config.yaml
arch: "resnext"
model: "image embedding model"
dataset: "photos of plants, animals and fungi (iNaturalist)"
train_examples: 77898
image_size: 48
grayscale: true
crop_scale_min: 1
horizontal_flip: true
translate: 0.12
rotation_deg: 10
targets: ["order"]
num_classes: 67
embedding_dim: 128
norm: "batchnorm"
activation: "relu"
depths: [5, 5, 5]
kernel_size: 3
stem: "single"
avg_pool_shortcut: true
widths: [256, 448, 784]
am_softmax_margin: 0.1
am_softmax_scale: 30
init: "orthogonal"
residual_init: "zero_last"
optimizer: "adamw"
lr: 0.0024
beta1: 0.9
beta2: 0.95
eps: 1e-08
grad_clip: 1.0
l1_shrink: 0.03
steps: 13800
batch_size: 128
epochs: 22.7
lr_schedule: "step"
warmup_steps: 270
weight_decay: 0.0
Rows from block 6 of a small image embedding model, named by matrix and row number. Rows with one number belong to one channel. Each number is 500 + 40 x the weight over its row's rms, rounded and kept within 0 to 999. All counts start at 0. Numbers have three digits each.
After each channel's rows are labels from the 100 images, of 14976, where the channel reaches its highest value: "top examples" is what is common among them. Only what is clearly more common there than usual is listed. The data: photos of plants, animals and fungi (iNaturalist).
# convs1: grouped (4 groups) 3x3 conv (model.blocks.6.convs.1.weight, 224x56x3x3, each kernel summed), inputs within the group 0-55
# convs2: expand pointwise conv (model.blocks.6.convs.2.weight, 448x224x1x1, transposed), outputs 0-89

convs1.186:492500484470500502500502462498561445511415495492497499511473597455487483494491471494505516485465500481496462505645500501579500407471430472440420501466481517524477486500
convs2.186:501501478513514513502503501510474497500498479500496473500498499500349459500495495494511483500486490504498506472500500500505607576538500501465501500496463503500500500517499519490347499500495500512500502503519462505513496501440500500508491504561501497500559500487500498499
top examples: phylum Arthropoda; class Insecta; order: Lepidoptera; order Coleoptera

convs1.7:442534454527579519517490529498501509489505503525503501481504524474484500509517465394500497500414531466459483478539467508460539460470560497519506490437491435345498502453
convs2.7:537571498506499500500508556500500498462500519574610501500500516506500500500469501500500503500498501473500500500526500516500500500502497495514499343426529502500517500501496501508460500510500501500513500530486424499537514500694528500500488500506499508540451500497500499501
top examples: phylum Arthropoda; class Insecta

convs1.211:527457504492500502496454479508478497496523427563497481493480589443508452498595446475494446472478480506447500481598500466591500481458426498491485499491550456472484477422
convs2.211:502534473500500499492504500512403466517560503438501492440426499516338495500467520386494552500497503507441500500514506500503492500592498249412500453500501500504711500500495459537500498500489500493500495513500500500402497500495500482501500500503516500502495496455500449579
top examples: phylum Arthropoda; class Insecta; order: Lepidoptera; order Coleoptera

convs1.190:443504499565500435520490470366486524480473498596505550546514502485504502554563562500532538512441515443509513504500500450587500501536479467502516515533497532559495512553
convs2.190:534501500500451526499504464477342497494501519500500500493545523497487490500499502523500500500418498513494500637501535500501499501500501491500481526500496500502480500773493500482509509496506500507498292452523479500511469500524501504494501500512499502508500445487501500490
top examples: phylum Arthropoda; class Insecta

convs1.176:533513478525500507508542496515490518449532493500502516539509556544465572552475608555519505478522514411548500522537500490529500583616476451525546509478498497467514502585
convs2.176:527521504496498517500513500502331492508540501497500510466562512501500485500502500563502499500469498498496500588498591501500487506499496453501500525501500500527409500723507501500510500526530500532500458501538499503499496501525500499518506527500500500500500494429501492492
top examples: phylum Arthropoda; class Insecta

convs1.212:499498427522500540546450425555486482491519503446491480452523500457490445451444514501536465517500508507499498493497500541437500579466436410467569486481493530524422411526
convs2.212:501500500512498500501477500491493500501501514497502531496501500504396479500483469500505502500497489495528500493626500468494520514497500500503502500500500514500499487499500505501497501477500500468499517509512506500556512500506500468603499535505500500488517501407495496500
top examples: phylum Arthropoda; class Insecta

convs1.216:481495445490500495494499501489451477484432409522495478531503547487489482498512489491491528512326499473535494502556500494561500421495561482413459458508517499507468498458
convs2.216:508501459502522500504509500501501494511497500499496503500458510491424497500502500498500499500500481492498500501500502501490503520502500500495505506500490501508500501526499521500413498500478500499510501483503454503504493502447497497497525516545499499500576500489548500497
top examples: phylum Arthropoda; class Insecta; order Lepidoptera; family: Nymphalidae

convs1.173:511526456488500535518507369529514369460485468486470393423482473473467458404482545530506524501511496477507501489497500475521500473500543493481502479485509466488443486513
convs2.173:517503508500495507500500431488501500421501535496491497489554594499402492500500502503501500500470496500528500505501497503542500504500505457501372562456498454513499451499503508500503701496496500507498369499500491503520436501508508497479420500533499496500496446481501500450
top examples: phylum Arthropoda; class Insecta; order Lepidoptera

convs1.222:474495509472500495515500547495472525506480420521481516508504555538512486528527598522495493393428516520522477495607500495563500486575517506458442482461517478428475499421
convs2.222:519500500496500509500504502631218482501592500458502499457474500501403505500498500492500500500471500500499500504500511502500532511502499501491502500425503500492504495501497499458454500501491509500509500532458511500490499505481500500470515500534500434500505515500496500587
top examples: phylum Arthropoda; class Insecta; order Lepidoptera; family: Nymphalidae

convs1.45:483564469577508537545544530556508544572472552526488480495513529510511549554554501478515500498468514481491442459503547502482494497495531518488500491439489383465497524371
convs2.45:495500500451500500472500583500496502499511500500502501506502658506506499500500480499501500500514499480548514500500500500500503500507500484501500770500491500500500636500502500615479507499506499500501500497498496512500499502500494506500529499500588500501499500498493500500
top examples: order Passeriformes

convs1.80:492542513499493500499612513513501500486521503508524497493494546511500510494504496513497500636505514500513503460625521507513500491497677528495506499500500517534509501497
convs2.80:486403500507549531409501501511496500503482592533498500502316500499500497500500503561499635500500494500528493480557498413500500498504378506500512500554452500499352500441486489502472501500541500486500493505501492501480499500498500501511552526499494511500499500500511500498
top examples: order Passeriformes

convs1.83:458544483496495484492481476487469483467492492470632468404477531485500448427486633482498493512498516488480497531507501500474500388453498499501492502490552497506485478437
convs2.83:500503500503501455498497487500501462555447500503506507481504495496519467500501478504490581500504331499494500452580496517549499519495470496496500500518495501500495506484497461495494491512569502502497500501468458502500478499496492504489513497519496507526502493498500496350
top examples: order Passeriformes

convs1.101:493656497501478502507498504503460511485541492499585501474521629508500478468509557504495510585489447493499496483531499536505500459500526500504498517491546487612492492482
convs2.101:500514493500505501413424500500499499494441696496556500500501501500502492500502501558495843500589486502501522501498499469500495500506484506505500499599410500495479504501509441500496682504509500449499499418503498499496497487493506483500498496507495552515509505524504482500
top examples: order Passeriformes

convs1.108:493594499500476504503525501493507501500495499500601491484519498505502494495501544501503499613500519499500502535563471485498500497501713474499501502497523501479500510498
convs2.108:357495493516501500512503500524500500526503498512493500500501500500498483500503500500476667500518463502501505500552495502530499499500444502507687500511500500490474500455424474501499851502433500527499511405536498565498468500495586500502508498500500496501500500496506503500
top examples: order Passeriformes

convs1.111:470487523486500494546482517507438523441399464514505533419463493515483413393527492516465511497481419449506507493489495464528500410480491547537482535470505500462488455433
convs2.111:499497500500501490502482500500499410426504500500504501501503527500502500500496501508499500500530499496502503531498500507498500503503500501524505500500474500481507500531507498499500593494500511495502500475501499500500470504505500500509500500500501500447498503500499501501
top examples: phylum Arthropoda; class Insecta

convs1.187:493476432494500471499472471474475467489532456536398486532491544517496473474540521494502498470418486481489446500529500480584500425540587464405465410485514486480472466522
convs2.187:500500459501512532502535499500339494568500500507494500500391502490396503500520500463529501500499454499491478482500500493500508499503500498498532503501511526584510496496500500500499499500497500573500500456502506501501490502449474482502629500504502499493547490485557501530
top examples: phylum Arthropoda; class Insecta; order Lepidoptera; family: Nymphalidae

convs1.199:448477434458500522488472533505435474467466485464484486486432467511448457504470498504427525523365479452494457500486500492486500426518475459463463459502384516491497484477
convs2.199:506500500495506513519505501503501523495504507500466500499498501500407486500491494490500466500481512477500499501623485502499596550507503526497501497518500485486500500508528541514466475500451493504515509508514502507521563500477500500497489509552499531498506523498489500507
top examples: phylum Arthropoda; class Insecta

convs1.223:537496517533500493495498527490505519497489500516511510559511534604528497551509658546491491509507503531561526500568500495505500492663469523498508503502505499506491497506
convs2.223:309500500500506500500499480646500505606500504501470503496499475512505493500501449500495499500500502497502501500495500477500496569500491500502500500500499489498500512500322500500426505533494498501500504500500488500475500500499502502464498499505489485514500501500500502500
top examples: phylum Arthropoda; class Insecta; order Lepidoptera

convs1.70:473569500504490495502500474480463495468493498491606485500529530514500476455510621474486506604486543499495476522561479377490500443462525530522499538496554525513492447474
convs2.70:445479516505534519504500500499527500499416556525494562503505498497499457500537500526427633500500480500396507458566498481497498546499332500503529502509461502498502501498502424500461533498500500501500502509498500545501449500448500500508500498518419499510500480498533503500
top examples: order Passeriformes