From a checkpoint of a small image embedding model.
Model: arch resnext, norm batchnorm, widths [256, 448, 784].
Training: adamw at rate 0.0024, 13800 steps, batches of 128, held-out accuracy 60%.
Data: trained on photos of plants, animals and fungi (iNaturalist), 77898 training examples, 22.7 epochs.
Rows from block 12 of a small image embedding model, named by matrix and row number. Rows with one number belong to one channel. Each number is 500 + 40 x the weight over its row's rms, rounded and kept within 0 to 999. All counts start at 0. Numbers have three digits each. After the name is the row's rms in percent of the matrix's.
After each channel's rows are labels from the 100 images, of 14976, where the channel reaches its highest value: "peak at" is the part of the image that holds the peak; "strongest on" is what is common among them. Only what is clearly more common there than usual is listed. The data: photos of plants, animals and fungi (iNaturalist). In brackets: how many of the 100, against the usual share in percent.
# convs1: grouped (4 groups) 3x3 conv (model.blocks.12.convs.1.weight, 392x98x3x3, each kernel summed), inputs within the group 0-97
# convs2: expand pointwise conv (model.blocks.12.convs.2.weight, 784x392x1x1, transposed), outputs 0-87

convs1.367 112:498535405460509557512504489540451503467500488511310507501496540494499495469488497484501490464495500498520493377576485464508503424489569488503496441494487500490478553527491380493527401500520450516485480490505514481523488493450512493497500500504525533513472509512523437498494531503528399470518506
convs2.367 105:461493501501515466498500501500445501450500500540444497509506500500496453518500498500520499500508502546497500496513500412000488503503452500504496465504504518500503470500500488492503515504497501471498501503503495500497473498496500501500498498538505500487499500505500
peak at: centre (56 vs 11.1)
strongest on: order Anseriformes (46 vs 5.5); family: Anatidae (46 vs 5.5); order Podicipediformes (27 vs 0.9); family: Podicipedidae (27 vs 0.9)

convs1.235 089:466491488466430468525372513479444440492435469475467498434478473492444481419473482489440436509468490501491463485463456490532476500475489527503441499505436499458497429503498478518500471467502500459409475519504482384521466525425461456500468407481506452482494467452494458471476430544483460500464484
convs2.235 090:503502532501507492500500502570501500500500498500464495504456487500502500441503499486502474496500503495497501501500499457500486500497501510482499505421534501505496511501500504520500502500499498500483536494497523507514506497501500500503498500500501507500569504555527
peak at: middle left (35 vs 11.1); centre (32 vs 11.1)
strongest on: phylum Arthropoda (79 vs 30.9); class Insecta (76 vs 29.2); order Coleoptera (39 vs 3.2); family: Coccinellidae (33 vs 1.7)

convs1.145 069:465436455517497485460520487467527500490474485547475500497500413458517462520383542504529477465499460468483442450469506479480485476492492487480446501500482468528376454460474423484474479483462486469496490502510476480513441474384483488435358490516481466500466478499498436493455443428499456507482506
convs2.145 115:500463499492492508532500481500497475522501532496499500502416457500499494498520504496432499501574500403500500503502642487483461504490508498495457440387500499490550480578503500459467498499504497501518498499500497523502500500495500508537563484538500500449459507555516
peak at: middle right (47 vs 11.1)
strongest on: class Aves (85 vs 55); order Pelecaniformes (43 vs 3.2); family: Ardeidae (40 vs 2.5)

convs1.148 061:468404441514502493499502498490505500501512487628514492501500442459513501557379521556564486472520477485476499463490508471484485513510524498499480485500493441510371483448488467462449507487501495470503493563497483494497478486385480502458341501500491477500476531499517467500496433458522496455496508
convs2.148 121:499496489478494508515500500500500476534500522497499500511398500500506487499604502500467500498548499407500517504500548486496481506492507499494466435413500499495530464590500499429470510499509497501515497497502506501501495500496500508519555489546500500458478509549506
peak at: middle right (37 vs 11.1)
strongest on: phylum Chordata (97 vs 60.8); class Aves (91 vs 55); order Pelecaniformes (46 vs 3.2); family: Ardeidae (41 vs 2.5)

convs1.227 092:479492500481479470478499485487375503515470396442481488487461488516490474528493413526449485514421494390442422493474482451505470500489501518500430492551492464442483428444502500475500460460483500405469494517486498496463528464449431418500435498434501502473519492455478433502459489497500477474456497
convs2.227 114:509424496505501499501500563507517491500500500500411500500500522500502533591495500494529467495500439501496500500592503485500519504505496546485500468414663501509500500521511500499500497499484501479501500451501552500536503486440495492498569515497464495502482488500475
peak at: middle right (71 vs 11.1)
strongest on: phylum Arthropoda (86 vs 30.9); class Insecta (81 vs 29.2); order Coleoptera (51 vs 3.2); family: Coccinellidae (44 vs 1.7)

convs1.254 071:478471499478412494552433568496462496510530560446503494478496506497406487505524472513487479463494495457486419488467441497526499500478514516517525532497405582404480490485495467558500520479473500387481451542413506478536480493514510535500475430443456484465505548458440494493474463518500385503520478
convs2.254 133:492499506500529530500500505501510498518500559499492497500490483500500529500456603493472500464500485482485485500494500476500510480475511508501528483429500496500493500496481510503494503324522501501500576498507499502500498503500492523501501468509500497495625500477570
peak at: top left (52 vs 11.1)
strongest on: phylum Arthropoda (86 vs 30.9); class Insecta (84 vs 29.2); order Coleoptera (40 vs 3.2); family: Coccinellidae (35 vs 1.7)

convs1.267 170:455504514455480494502503479503439498517502536429488488469473474501448496485506502497474477448506481447509428516481466501468484500491492487517477507499421495463413454503512439717500437486470500467426490525457497498482463519458450493500475499473488457436468463443459420503440469516485460514458499
convs2.267 095:509495577493466515467500525496481500504500498507500448495499500500500503502496509519499500500456505501515479500500500478501493556519452500498500500514590497500506500484465500500499437524501540497461499486499483478517500499532500500503500499535436524529517575502503
peak at: top centre (75 vs 11.1)
strongest on: phylum Arthropoda (80 vs 30.9); class Insecta (77 vs 29.2); order Diptera (29 vs 2.6); family: Syrphidae (26 vs 2.1)

convs1.54 081:497505491500451546500504430505501489495525421513501480540618503494495519412500454484467505397506519480587500496535449540505538512500499496529494502486506508517486502495486389521583501486482500530421486500581534535550441520400500499490530413514498597511508497395491486487501497527481500524504518
convs2.54 125:381501395622498506543500535491500389498500536494503506500492503500482503505495500480476500489539526505501500500500500499501536500500497498500500500348472500511501504504512500508487500501420485501500561499500542541474535500501500505476494500458497461463689515483499
peak at: centre (29 vs 11.1)
strongest on: phylum Chordata (93 vs 60.8); class Aves (90 vs 55); order Passeriformes (61 vs 24.9)

convs1.86 086:534472448502535463500495492505506427501492578501509500453461354505529543433420494502555498536513500504500501445495508491492482456539500500519533490533431491463543415510511462514498438471472508507514476500487496478566464512491500498501493587514482459393494504529468454508499473340509500520458530
convs2.86 126:570500527504500474488500642503500500497500500540500481500500499500501509501500518529500500502497499405542496499492500513500493503503448499550499500500569500500504499470500485500484500501608539500499500519561507499513501490534500495536498505493474504501496500461498
peak at: bottom centre (77 vs 11.1)
strongest on: class Aves (93 vs 55); phylum Chordata (93 vs 60.8); order Passeriformes (58 vs 24.9)

convs1.275 104:486486492484465474472495480494397499485452401480517459463410485469491477509485396502461458445392489426449443490464434460491477500471521541501429481523467460440470467464471475474500488485506500430477475544440507484476466532436412470500491455462493473486498506421491487477481448537489476461467493
convs2.275 122:495460492496499499520500502512500485495500553495449500500504585500509500515501500498508477499500385502502497499552501495500522500507494527477500483479526517508500500495497510500499500500489500462501503471504501490509521487470472491497682501499497563501479492500453
peak at: middle right (68 vs 11.1)
strongest on: phylum Arthropoda (92 vs 30.9); class Insecta (88 vs 29.2); order Coleoptera (47 vs 3.2); family: Coccinellidae (42 vs 1.7)

convs1.263 054:455467483472519495387495512504378505522490392503411443490459422475508514458473476492492470569454501383431495450498499457491489500429535488471473493499457469482519436475520515508500506491484500503499511538492492502477401564480478462500501499496488507523407458500490519551507491491510486441469442
convs2.263 106:515434492504500498501500551500501486499516536497441504500500576500513539553489487491509428498509384500488492499511496490500509506571496528500500471452686501514510448612500502452501500455491500500500496467502634500553500496430500497496503500499482669502500504500499
peak at: middle right (48 vs 11.1); centre (29 vs 11.1)
strongest on: phylum Arthropoda (77 vs 30.9); class Insecta (74 vs 29.2); order Coleoptera (28 vs 3.2)

convs1.280 093:484525510475494499494497513515351495565494504395520512489514554524514503531516490482452507470485525363493436527490508468497487500504528502578412536493495552480443496461516423496500476495501500452391506612504491499484484529471484507500500492485481493483468516497479475514434488564504491535421547
convs2.280 127:500505497500500510499500552500491503501500500497496446495499500500500498500500650500499501495500454499506472490500500468501500500526413506498489500500555499522509500500498501500500487525500510498465486499718454344500499500517500500502500498553501506500543533500501
peak at: top centre (64 vs 11.1)
strongest on: phylum Arthropoda (93 vs 30.9); class Insecta (89 vs 29.2); order Diptera (27 vs 2.6); family: Syrphidae (26 vs 2.1)

convs1.251 112:421504488439484502501494484493515493512417484500429500485444492504502484463516460501478380505475518514464498476501420481517486500459455462539495495485460456442495464506500501527500498501494500514464492510503510495476477543298484490500493504489459504505450453434502375493495483603479472510488506
convs2.251 086:506502500481502490499500500517423501349500502511343503527500500500504507378466504491504438498500503500447453500500507437538501500501406556503491500507512500499497511500466500498497501552547519500419601500500483494557500502501500500503498536500500514537500491500502
peak at: top left (52 vs 11.1); top centre (29 vs 11.1)
strongest on: phylum Arthropoda (80 vs 30.9); class Insecta (78 vs 29.2)

convs1.213 097:498497510449452481474498462489446493494441464416455502432460493493451490487496498450441478506499467468469412509440446487485496500505534526507487483492494440474413500474502459544500405500497500409455485582477523492464505506411462408500477444455505433427518517467513453474472435568490493501476555
convs2.213 095:499485556500509465500500584586500496500507470540498505501499498500502500500502512501506496503492501501508463490500500500502510497494501547498520495406635500500500502500500493501500480496501538500474527499525497499501500498500500500500501498497481486502500506510497
peak at: top right (33 vs 11.1); top centre (30 vs 11.1)
strongest on: order Coleoptera (35 vs 3.2); family: Coccinellidae (33 vs 1.7)

convs1.272 106:440516499453504501450537482485506515474485456444437434515496459434451510420509510507429493506509483505427426497497489502521495500512538483486523487517478359470505416498476416493500393511506500485409504496507505524406511495487483429500455502535502498477524496451503466449464498536430433458488526
convs2.272 090:501506579500499442494500551553496508489500500500499521498479496500560502500502468510505476505514463487496504501501482418508474502307526530522507482364501508499493500500502502500500530500493495440488671480500510500528504457504500504500471501497500500565605507586412
peak at: middle right (59 vs 11.1)
strongest on: phylum Arthropoda (86 vs 30.9); class Insecta (80 vs 29.2); order Diptera (32 vs 2.6); family: Coccinellidae (28 vs 1.7)

convs1.108 146:461460438438505461458492512468591503444489501512486472448500499495428489494509493492504505510433498476486479506491502464467475487478504465490505468500476438509487490438489487482361494485503508511425509485412503488469522510498352505511453510483538501500511506345495453486415448514486487489482512
convs2.108 089:450501474531499499588500501416528436531500462555500469495487509500501500500503540481513493496501504516501493500504500598565515451500456507452472523501487471454505500488509500504501500500507498500381468504456431532502516493494500478498506515513495507500500531486484
peak at: bottom right (37 vs 11.1); bottom centre (32 vs 11.1)
strongest on: order Passeriformes (52 vs 24.9)

convs1.284 079:481501518458432482422411487467438455506549537445477502414530478489422509465508438456489469440465501440487413516471466493484499500413496503501503502504456492441439489451472475516500475472496500455454452505454477463450489526459475470500487427471418436423494477461447491489470437538497465514498444
convs2.284 091:501288505510501499500500654556498499532500456492491509502488500500500501501495507497500500500490489559504500499501522474500501501499507509501509483500501486500500455499500499501500487534496500497464498497504494477497466500501500486513498498613458524489500535501499
peak at: middle left (31 vs 11.1); top left (28 vs 11.1)
strongest on: phylum Arthropoda (69 vs 30.9); class Insecta (67 vs 29.2)

convs1.35 071:539504501492482493500513460501398509458496410527470517543561547506422513498477544516505477475482463541516392501575458483498456501440501493506493538440504493487498478460488493487547484482472520481501502500608483480488566495492500458457552532559501549555574466483452494497614501577441500426459491
convs2.35 126:494503500510562501500500760502496500539500478505499502532481509500500502437505505518500499508390499499499496488500487715500577520499499577510496500495500500503503501446506482500500500493620500500500539500500500481320505498545500500500469500503500487501493505446513
peak at: bottom centre (56 vs 11.1)
strongest on: class Aves (98 vs 55); phylum Chordata (98 vs 60.8); order Passeriformes (67 vs 24.9)

convs1.202 085:505476508422430495513501495481482516499471471457505504486478507507426489505502464501445516497472418497472463514439429504500461500564508511504486507500457361429493508465517473463500420487485500457456494467488599560453478520426467413500494457516491449453500495500490522430485417524522413509464553
convs2.202 105:499498500502538500504500519517498499519500572498499499499492500500530500525502501509501492325498429473500444502499488505539516500490498631500511496399494548505499503492456522505499500504502487446500514500509506500500513503498500461470502500494499508503501460501507
peak at: bottom right (36 vs 11.1)
strongest on: phylum Arthropoda (72 vs 30.9); class Insecta (71 vs 29.2)

convs1.201 094:463555486466491490521500450490473497508422532477489539446444506550451485496487459432465461500459507497363473511462394469488496500503468484526448486504466483475442461500509421576500450491475500431458483540494498505452496519449461462500434462493508420442494506491520380489488442530498490524464529
convs2.201 089:495501752504458464500500549581503498500529483521499525500499500500500500575506507505500465500498503460512496481500498497505485504515500534499510467494562511500500500498500497500500500454500542470515545489633519495505504487500500500494500529537499499509512506506470
peak at: top right (40 vs 11.1); top centre (31 vs 11.1)
strongest on: order Passeriformes (57 vs 24.9)

convs1.268 122:500530518496470495517499509513387507510527497379502506500548554513509474518507507494431512484501439372500422524389505503452471500503516514532425528489466525472457487483518441501500484490510500447373499549465489503493503545460471492500492502469483503495471503491445478500410504553495459514408521
convs2.268 138:501474500502454501499500570498500500445500500497496467493500576500501497500499664502499484494499494503506367494500500425506487500521419501499490500500555447500500513502500500500506499500500545498458486497766487470504500500519500382503500496522489564503589514501501
peak at: top centre (69 vs 11.1)
strongest on: phylum Arthropoda (93 vs 30.9); class Insecta (89 vs 29.2); order Diptera (31 vs 2.6); family: Syrphidae (29 vs 2.1)

convs1.60 103:543494495475491477500512501501472520469442550518493570519474500514587476484440605507379485495511468507518513515480481512481491440425496525501493507500500504473508505517515498465489485508475505511511494500479492470501482528519500467305528489478498478527482461472479446539470487482494499578388391
convs2.60 108:496500500500484499395500501504490497500525269504502298429489500500507500509499500500508497500493468474499500525498524500501480503503448529500457494497556471492506506494495503504500500456503554501501505560482543500516502481500500492503502488615499523499556494543500
peak at: bottom centre (32 vs 11.1); centre (27 vs 11.1)
strongest on: order Lepidoptera (37 vs 13.7)

convs1.180 119:509505492470499491478547502492288500498547505422518484496475500510502465500503503492489500507519510513507449503485512586497559520482499507509413533500494563502431499492502503501507457567503503504499507484468503434485501506508504505504453493492328415500504487497498499424477503507505459504437499
convs2.180 104:511500506499507499502500507491527544512500489507513500489499551500503526451547546500460500469504499519523565499560514535610645501501500500500500496503497500496498500500462498504485498521509501499498500501500504527500494498502500474500578514509500509485501505485454
peak at: bottom centre (63 vs 11.1)
strongest on: order Passeriformes (50 vs 24.9)

convs1.274 123:492461501489422441503485513451471480470499485498469405474510393382472541435505559480475449494536466480514499503460493551447476500459503495465497504503458487445468423509486507514500498430513500449501446489415433511494499502481496465500459495519459485491514417499532444445463481506499447409409479
convs2.274 147:500499505500576496502500500500501500535500500499500500502500500500508500509500502500500495512467499500500487407539495500502500500463498499500500495511500530500503500422406505500500496500491499476447519532500428500489500500500500493500624500499424500472511498439480
peak at: bottom centre (68 vs 11.1); centre (27 vs 11.1)
strongest on: order Anseriformes (41 vs 5.5); family: Anatidae (41 vs 5.5); order Diptera (29 vs 2.6); family: Syrphidae (26 vs 2.1)

convs1.293 102:409442457499418457526480507504478477458482507501401500484486446504472532471502517438483413484520493493491504478471501558501507500393514410474501497497466495478493486569467502509500496458518500478514464472480386495495495510493463498500459492521396497503480390487539439456497493521497487503457383
convs2.293 113:500488500500567487502500500575502500500500499493498500534501500500516517567499500500500832528500499478499490434514499500500500516499500493501499488507484554514509500393483506499500489525498496501446536546500419504488497500496500480502520499501500497469512515500498
peak at: bottom centre (61 vs 11.1)
strongest on: order Anseriformes (63 vs 5.5); family: Anatidae (63 vs 5.5)

convs1.72 063:513492470476506486500469515532504487483497525578460484520508488458556531431501504437478509560466512467494572462459462401461421474509458500573478485549459567465489508477463464538490510504472535577499469500499534526447489546497500507505456404532419491510447434414473498464437401497522490565486534
convs2.72 107:492507317501526499418500499514549495499505340509486500501496481500500487566572449500522559500504408498583647501526500455540533490492432500531500501455659500500489457493525498490500510500500490426527499552446523500517284486499500499550513500501501500498507468501506
peak at: middle right (43 vs 11.1)
strongest on: phylum Arthropoda (90 vs 30.9); class Insecta (83 vs 29.2); order Lepidoptera (46 vs 13.7)

convs1.245 086:481481498451488492506479493488472459571500548471429458477446469550491505487535494580490410456486498487528499495500497497484495500505489494616402541531436428494453414478508488529500461494482500497499502470494493477460478589474416450500514464473494465503423486435469462429402481557479494505440484
convs2.245 119:501513501460500491500500502501504546481500511522630502500500441500500468528761450504514495574520500500500514500470501508491500506632503501511453507500500518527532529500516496500500498505516500506498501500504500500523497504488500495503499502500499462572500548500525
peak at: centre (42 vs 11.1); bottom centre (38 vs 11.1)
strongest on: order Lepidoptera (42 vs 13.7)

convs1.243 108:480535529464479460490499471482468484502504489432464503468502484458474504515506499483407488503500458482463431547481475503481491500502545513503456494491504373458451465472507459536500353491495500448464475526486513504391509500457425433500458465460499420427527488497462452455408466511472458474481512
convs2.243 091:494443510514501500500500577555504497500509467547500535501500499500504503590497508513500498500495503503507434475500499496504501500500501551500514498230609500500500500500500497500500490495495547474502554494494499496501500494499500500500502502496496495512548503500424
peak at: middle right (32 vs 11.1)
strongest on: phylum Arthropoda (63 vs 30.9); class Insecta (59 vs 29.2); order Coleoptera (44 vs 3.2); family: Coccinellidae (39 vs 1.7)

convs1.374 118:530474474487517554524426480371480511510543509499484528457496504475507548514502466459517454510510505463503489493481501518464496464506509463465504497508513541459484509471484459511556491500509501299484463413505424479533484502494411514479499373465533495502529472510524459514535503477544492500548540
convs2.374 102:632500500503500475500500500527495500273500510530492516498488521500500501492511498513502499499491478518500524503500498498501497504481500496496497375502486515560405504469515501500500451500542501503501536491509543560549551415544500515510499498475482506500503447512495
peak at: middle right (33 vs 11.1); centre (31 vs 11.1)
strongest on: phylum Chordata (94 vs 60.8); class Aves (93 vs 55); order Anseriformes (43 vs 5.5); family: Anatidae (43 vs 5.5)

convs1.200 083:499487506478417490492349519500520393500468453486471504404479508496434503504503466501488462478477508512416494507524490483496466500483597521497493491523471464495432493491513493491500474462507500516506503511464470417486501503459503462500471449544456438473519421496526486492491368584474448508457487
convs2.200 134:500480516522502497500500543463513499510507504509502537512493500500506550502499500500481498499499499384482479347501500503499503422499500521535511479469498480497499505500500500492493498509500479482500626502540501503500468501485500500503497501499502500497513500502499
peak at: middle left (41 vs 11.1)
strongest on: phylum Arthropoda (97 vs 30.9); class Insecta (95 vs 29.2); order Diptera (38 vs 2.6); family: Syrphidae (33 vs 2.1)

convs1.197 105:479518514487463485492466482494426478515507479416505504443492485501432505501509494518475492455502440401515391513453491495460469500486484509525455508487479482455382494477516478514500434465448500461391455529415492484467505526455467497500486490455495453425481511477424461534403449532480437525476499
convs2.197 107:512463500546491531499500554500489504512500500500496433468501500500496506513499500502500500485494511523513479492500505457501501499515479499499502500502557500500510500499491502500499472516501516500496485497507467406499499500500500500504502496555450499511501544500500
peak at: top centre (74 vs 11.1)
strongest on: phylum Arthropoda (90 vs 30.9); class Insecta (88 vs 29.2); order Coleoptera (29 vs 3.2); family: Coccinellidae (25 vs 1.7)

convs1.28 080:486462502474530395500485516583514482501497542509558503476513510551442562472473480515559524536532512512527418435484524427513433510517501493514540487527494473411550483512530507537576398478489496535480458500470487499541502529489500469464494602523488516411593480582436516504491476479501500437501506
convs2.28 109:543494500501503500469500601511498501493500490505442468514495500500502494501528509531500499505476499450500456496512500511500499508499398652546499520456577523500500500443502467500496504503604504499493498500621500484460506495533500483499497516500501468501505498502533
peak at: bottom centre (72 vs 11.1)
strongest on: class Aves (97 vs 55); phylum Chordata (97 vs 60.8); order Passeriformes (62 vs 24.9)

convs1.276 079:486481493489456491486447475487465482510516488409494497475517504491409489504504475539455449472465520464492435476471384479483462500442489490490510512489467549444452500503486458522500497480499500443388483477471471452519466519508444500500508429462477455467463452444341503502429433499485449505462467
convs2.276 087:501499511539501497497500500530499493514500500498478500501488496500500509495495504454502499495487501513500500500498500401494456500502477529550500500500520506500490501498494505500491500539503499499413527500498500500498483553525500500518500489567497536485588500501500
peak at: top left (58 vs 11.1); top centre (27 vs 11.1)
strongest on: phylum Arthropoda (89 vs 30.9); class Insecta (86 vs 29.2); order Coleoptera (40 vs 3.2); family: Coccinellidae (33 vs 1.7)

convs1.356 119:502527500506516520574518504426490504576475506492502524517506486509465531502508492469499495488508504478498466506539509514514501481466517464409483500514500537430499514508494477477517477500469492345502377428513395477537504461509459536478444341497502478468519521588510487524538496483556487503494531
convs2.356 130:557501613500501467500500499510473500409500499519505475497484501500500507500499500501516496498498499500493500506500504440513500503464488504492454497500500504501504733434505544505500448499500514501499510495499549499497502490556500501501499499506500499485502481500500
peak at: centre (49 vs 11.1)
strongest on: class Aves (96 vs 55); phylum Chordata (96 vs 60.8); order Anseriformes (48 vs 5.5); family: Anatidae (48 vs 5.5)

convs1.199 084:512507541507511488499510534475504518540452525503525552515404546549526424518510455539503488563495496498518501601493471466499468500491549509557538523513481505490507581464583500500500507485555500502514492536533513514527641503468538518500600508502460504517639477453499532505504498518484525560500598
convs2.199 099:498468500500493499501500487497496455500500499500500506514503501500500449509500491504500440495498497501479488506485500533517508471498480558500500454483501499493499498501500502486497491499500501526490501500500504519504500500500500438500500500483506502500519500482503
peak at: bottom centre (61 vs 11.1); bottom right (28 vs 11.1)
strongest on: phylum Arthropoda (80 vs 30.9); class Insecta (74 vs 29.2); order Coleoptera (56 vs 3.2); family: Coccinellidae (50 vs 1.7)

convs1.258 058:458532491491436504408466480514532385544510572500386494466446473498444504467516503539530510519518483506500491501507490506498502500492468468544519473495533532488428482508469446633500500496476500476457450515470510473481508551521472503500452425463493370439515486459475489447498446536446478529532520
convs2.258 094:500490506503502499499500515544492503534500481534500507496500473500500508563465500500502500501496500500500500500504500503570504495451494509498500498314478498500500500500498501476500502494531491457513638496500499500499500501500500513507477543500498387518609501500485
peak at: top centre (39 vs 11.1); top right (29 vs 11.1)
strongest on: phylum Arthropoda (84 vs 30.9); class Insecta (80 vs 29.2); order Coleoptera (41 vs 3.2); family: Coccinellidae (37 vs 1.7)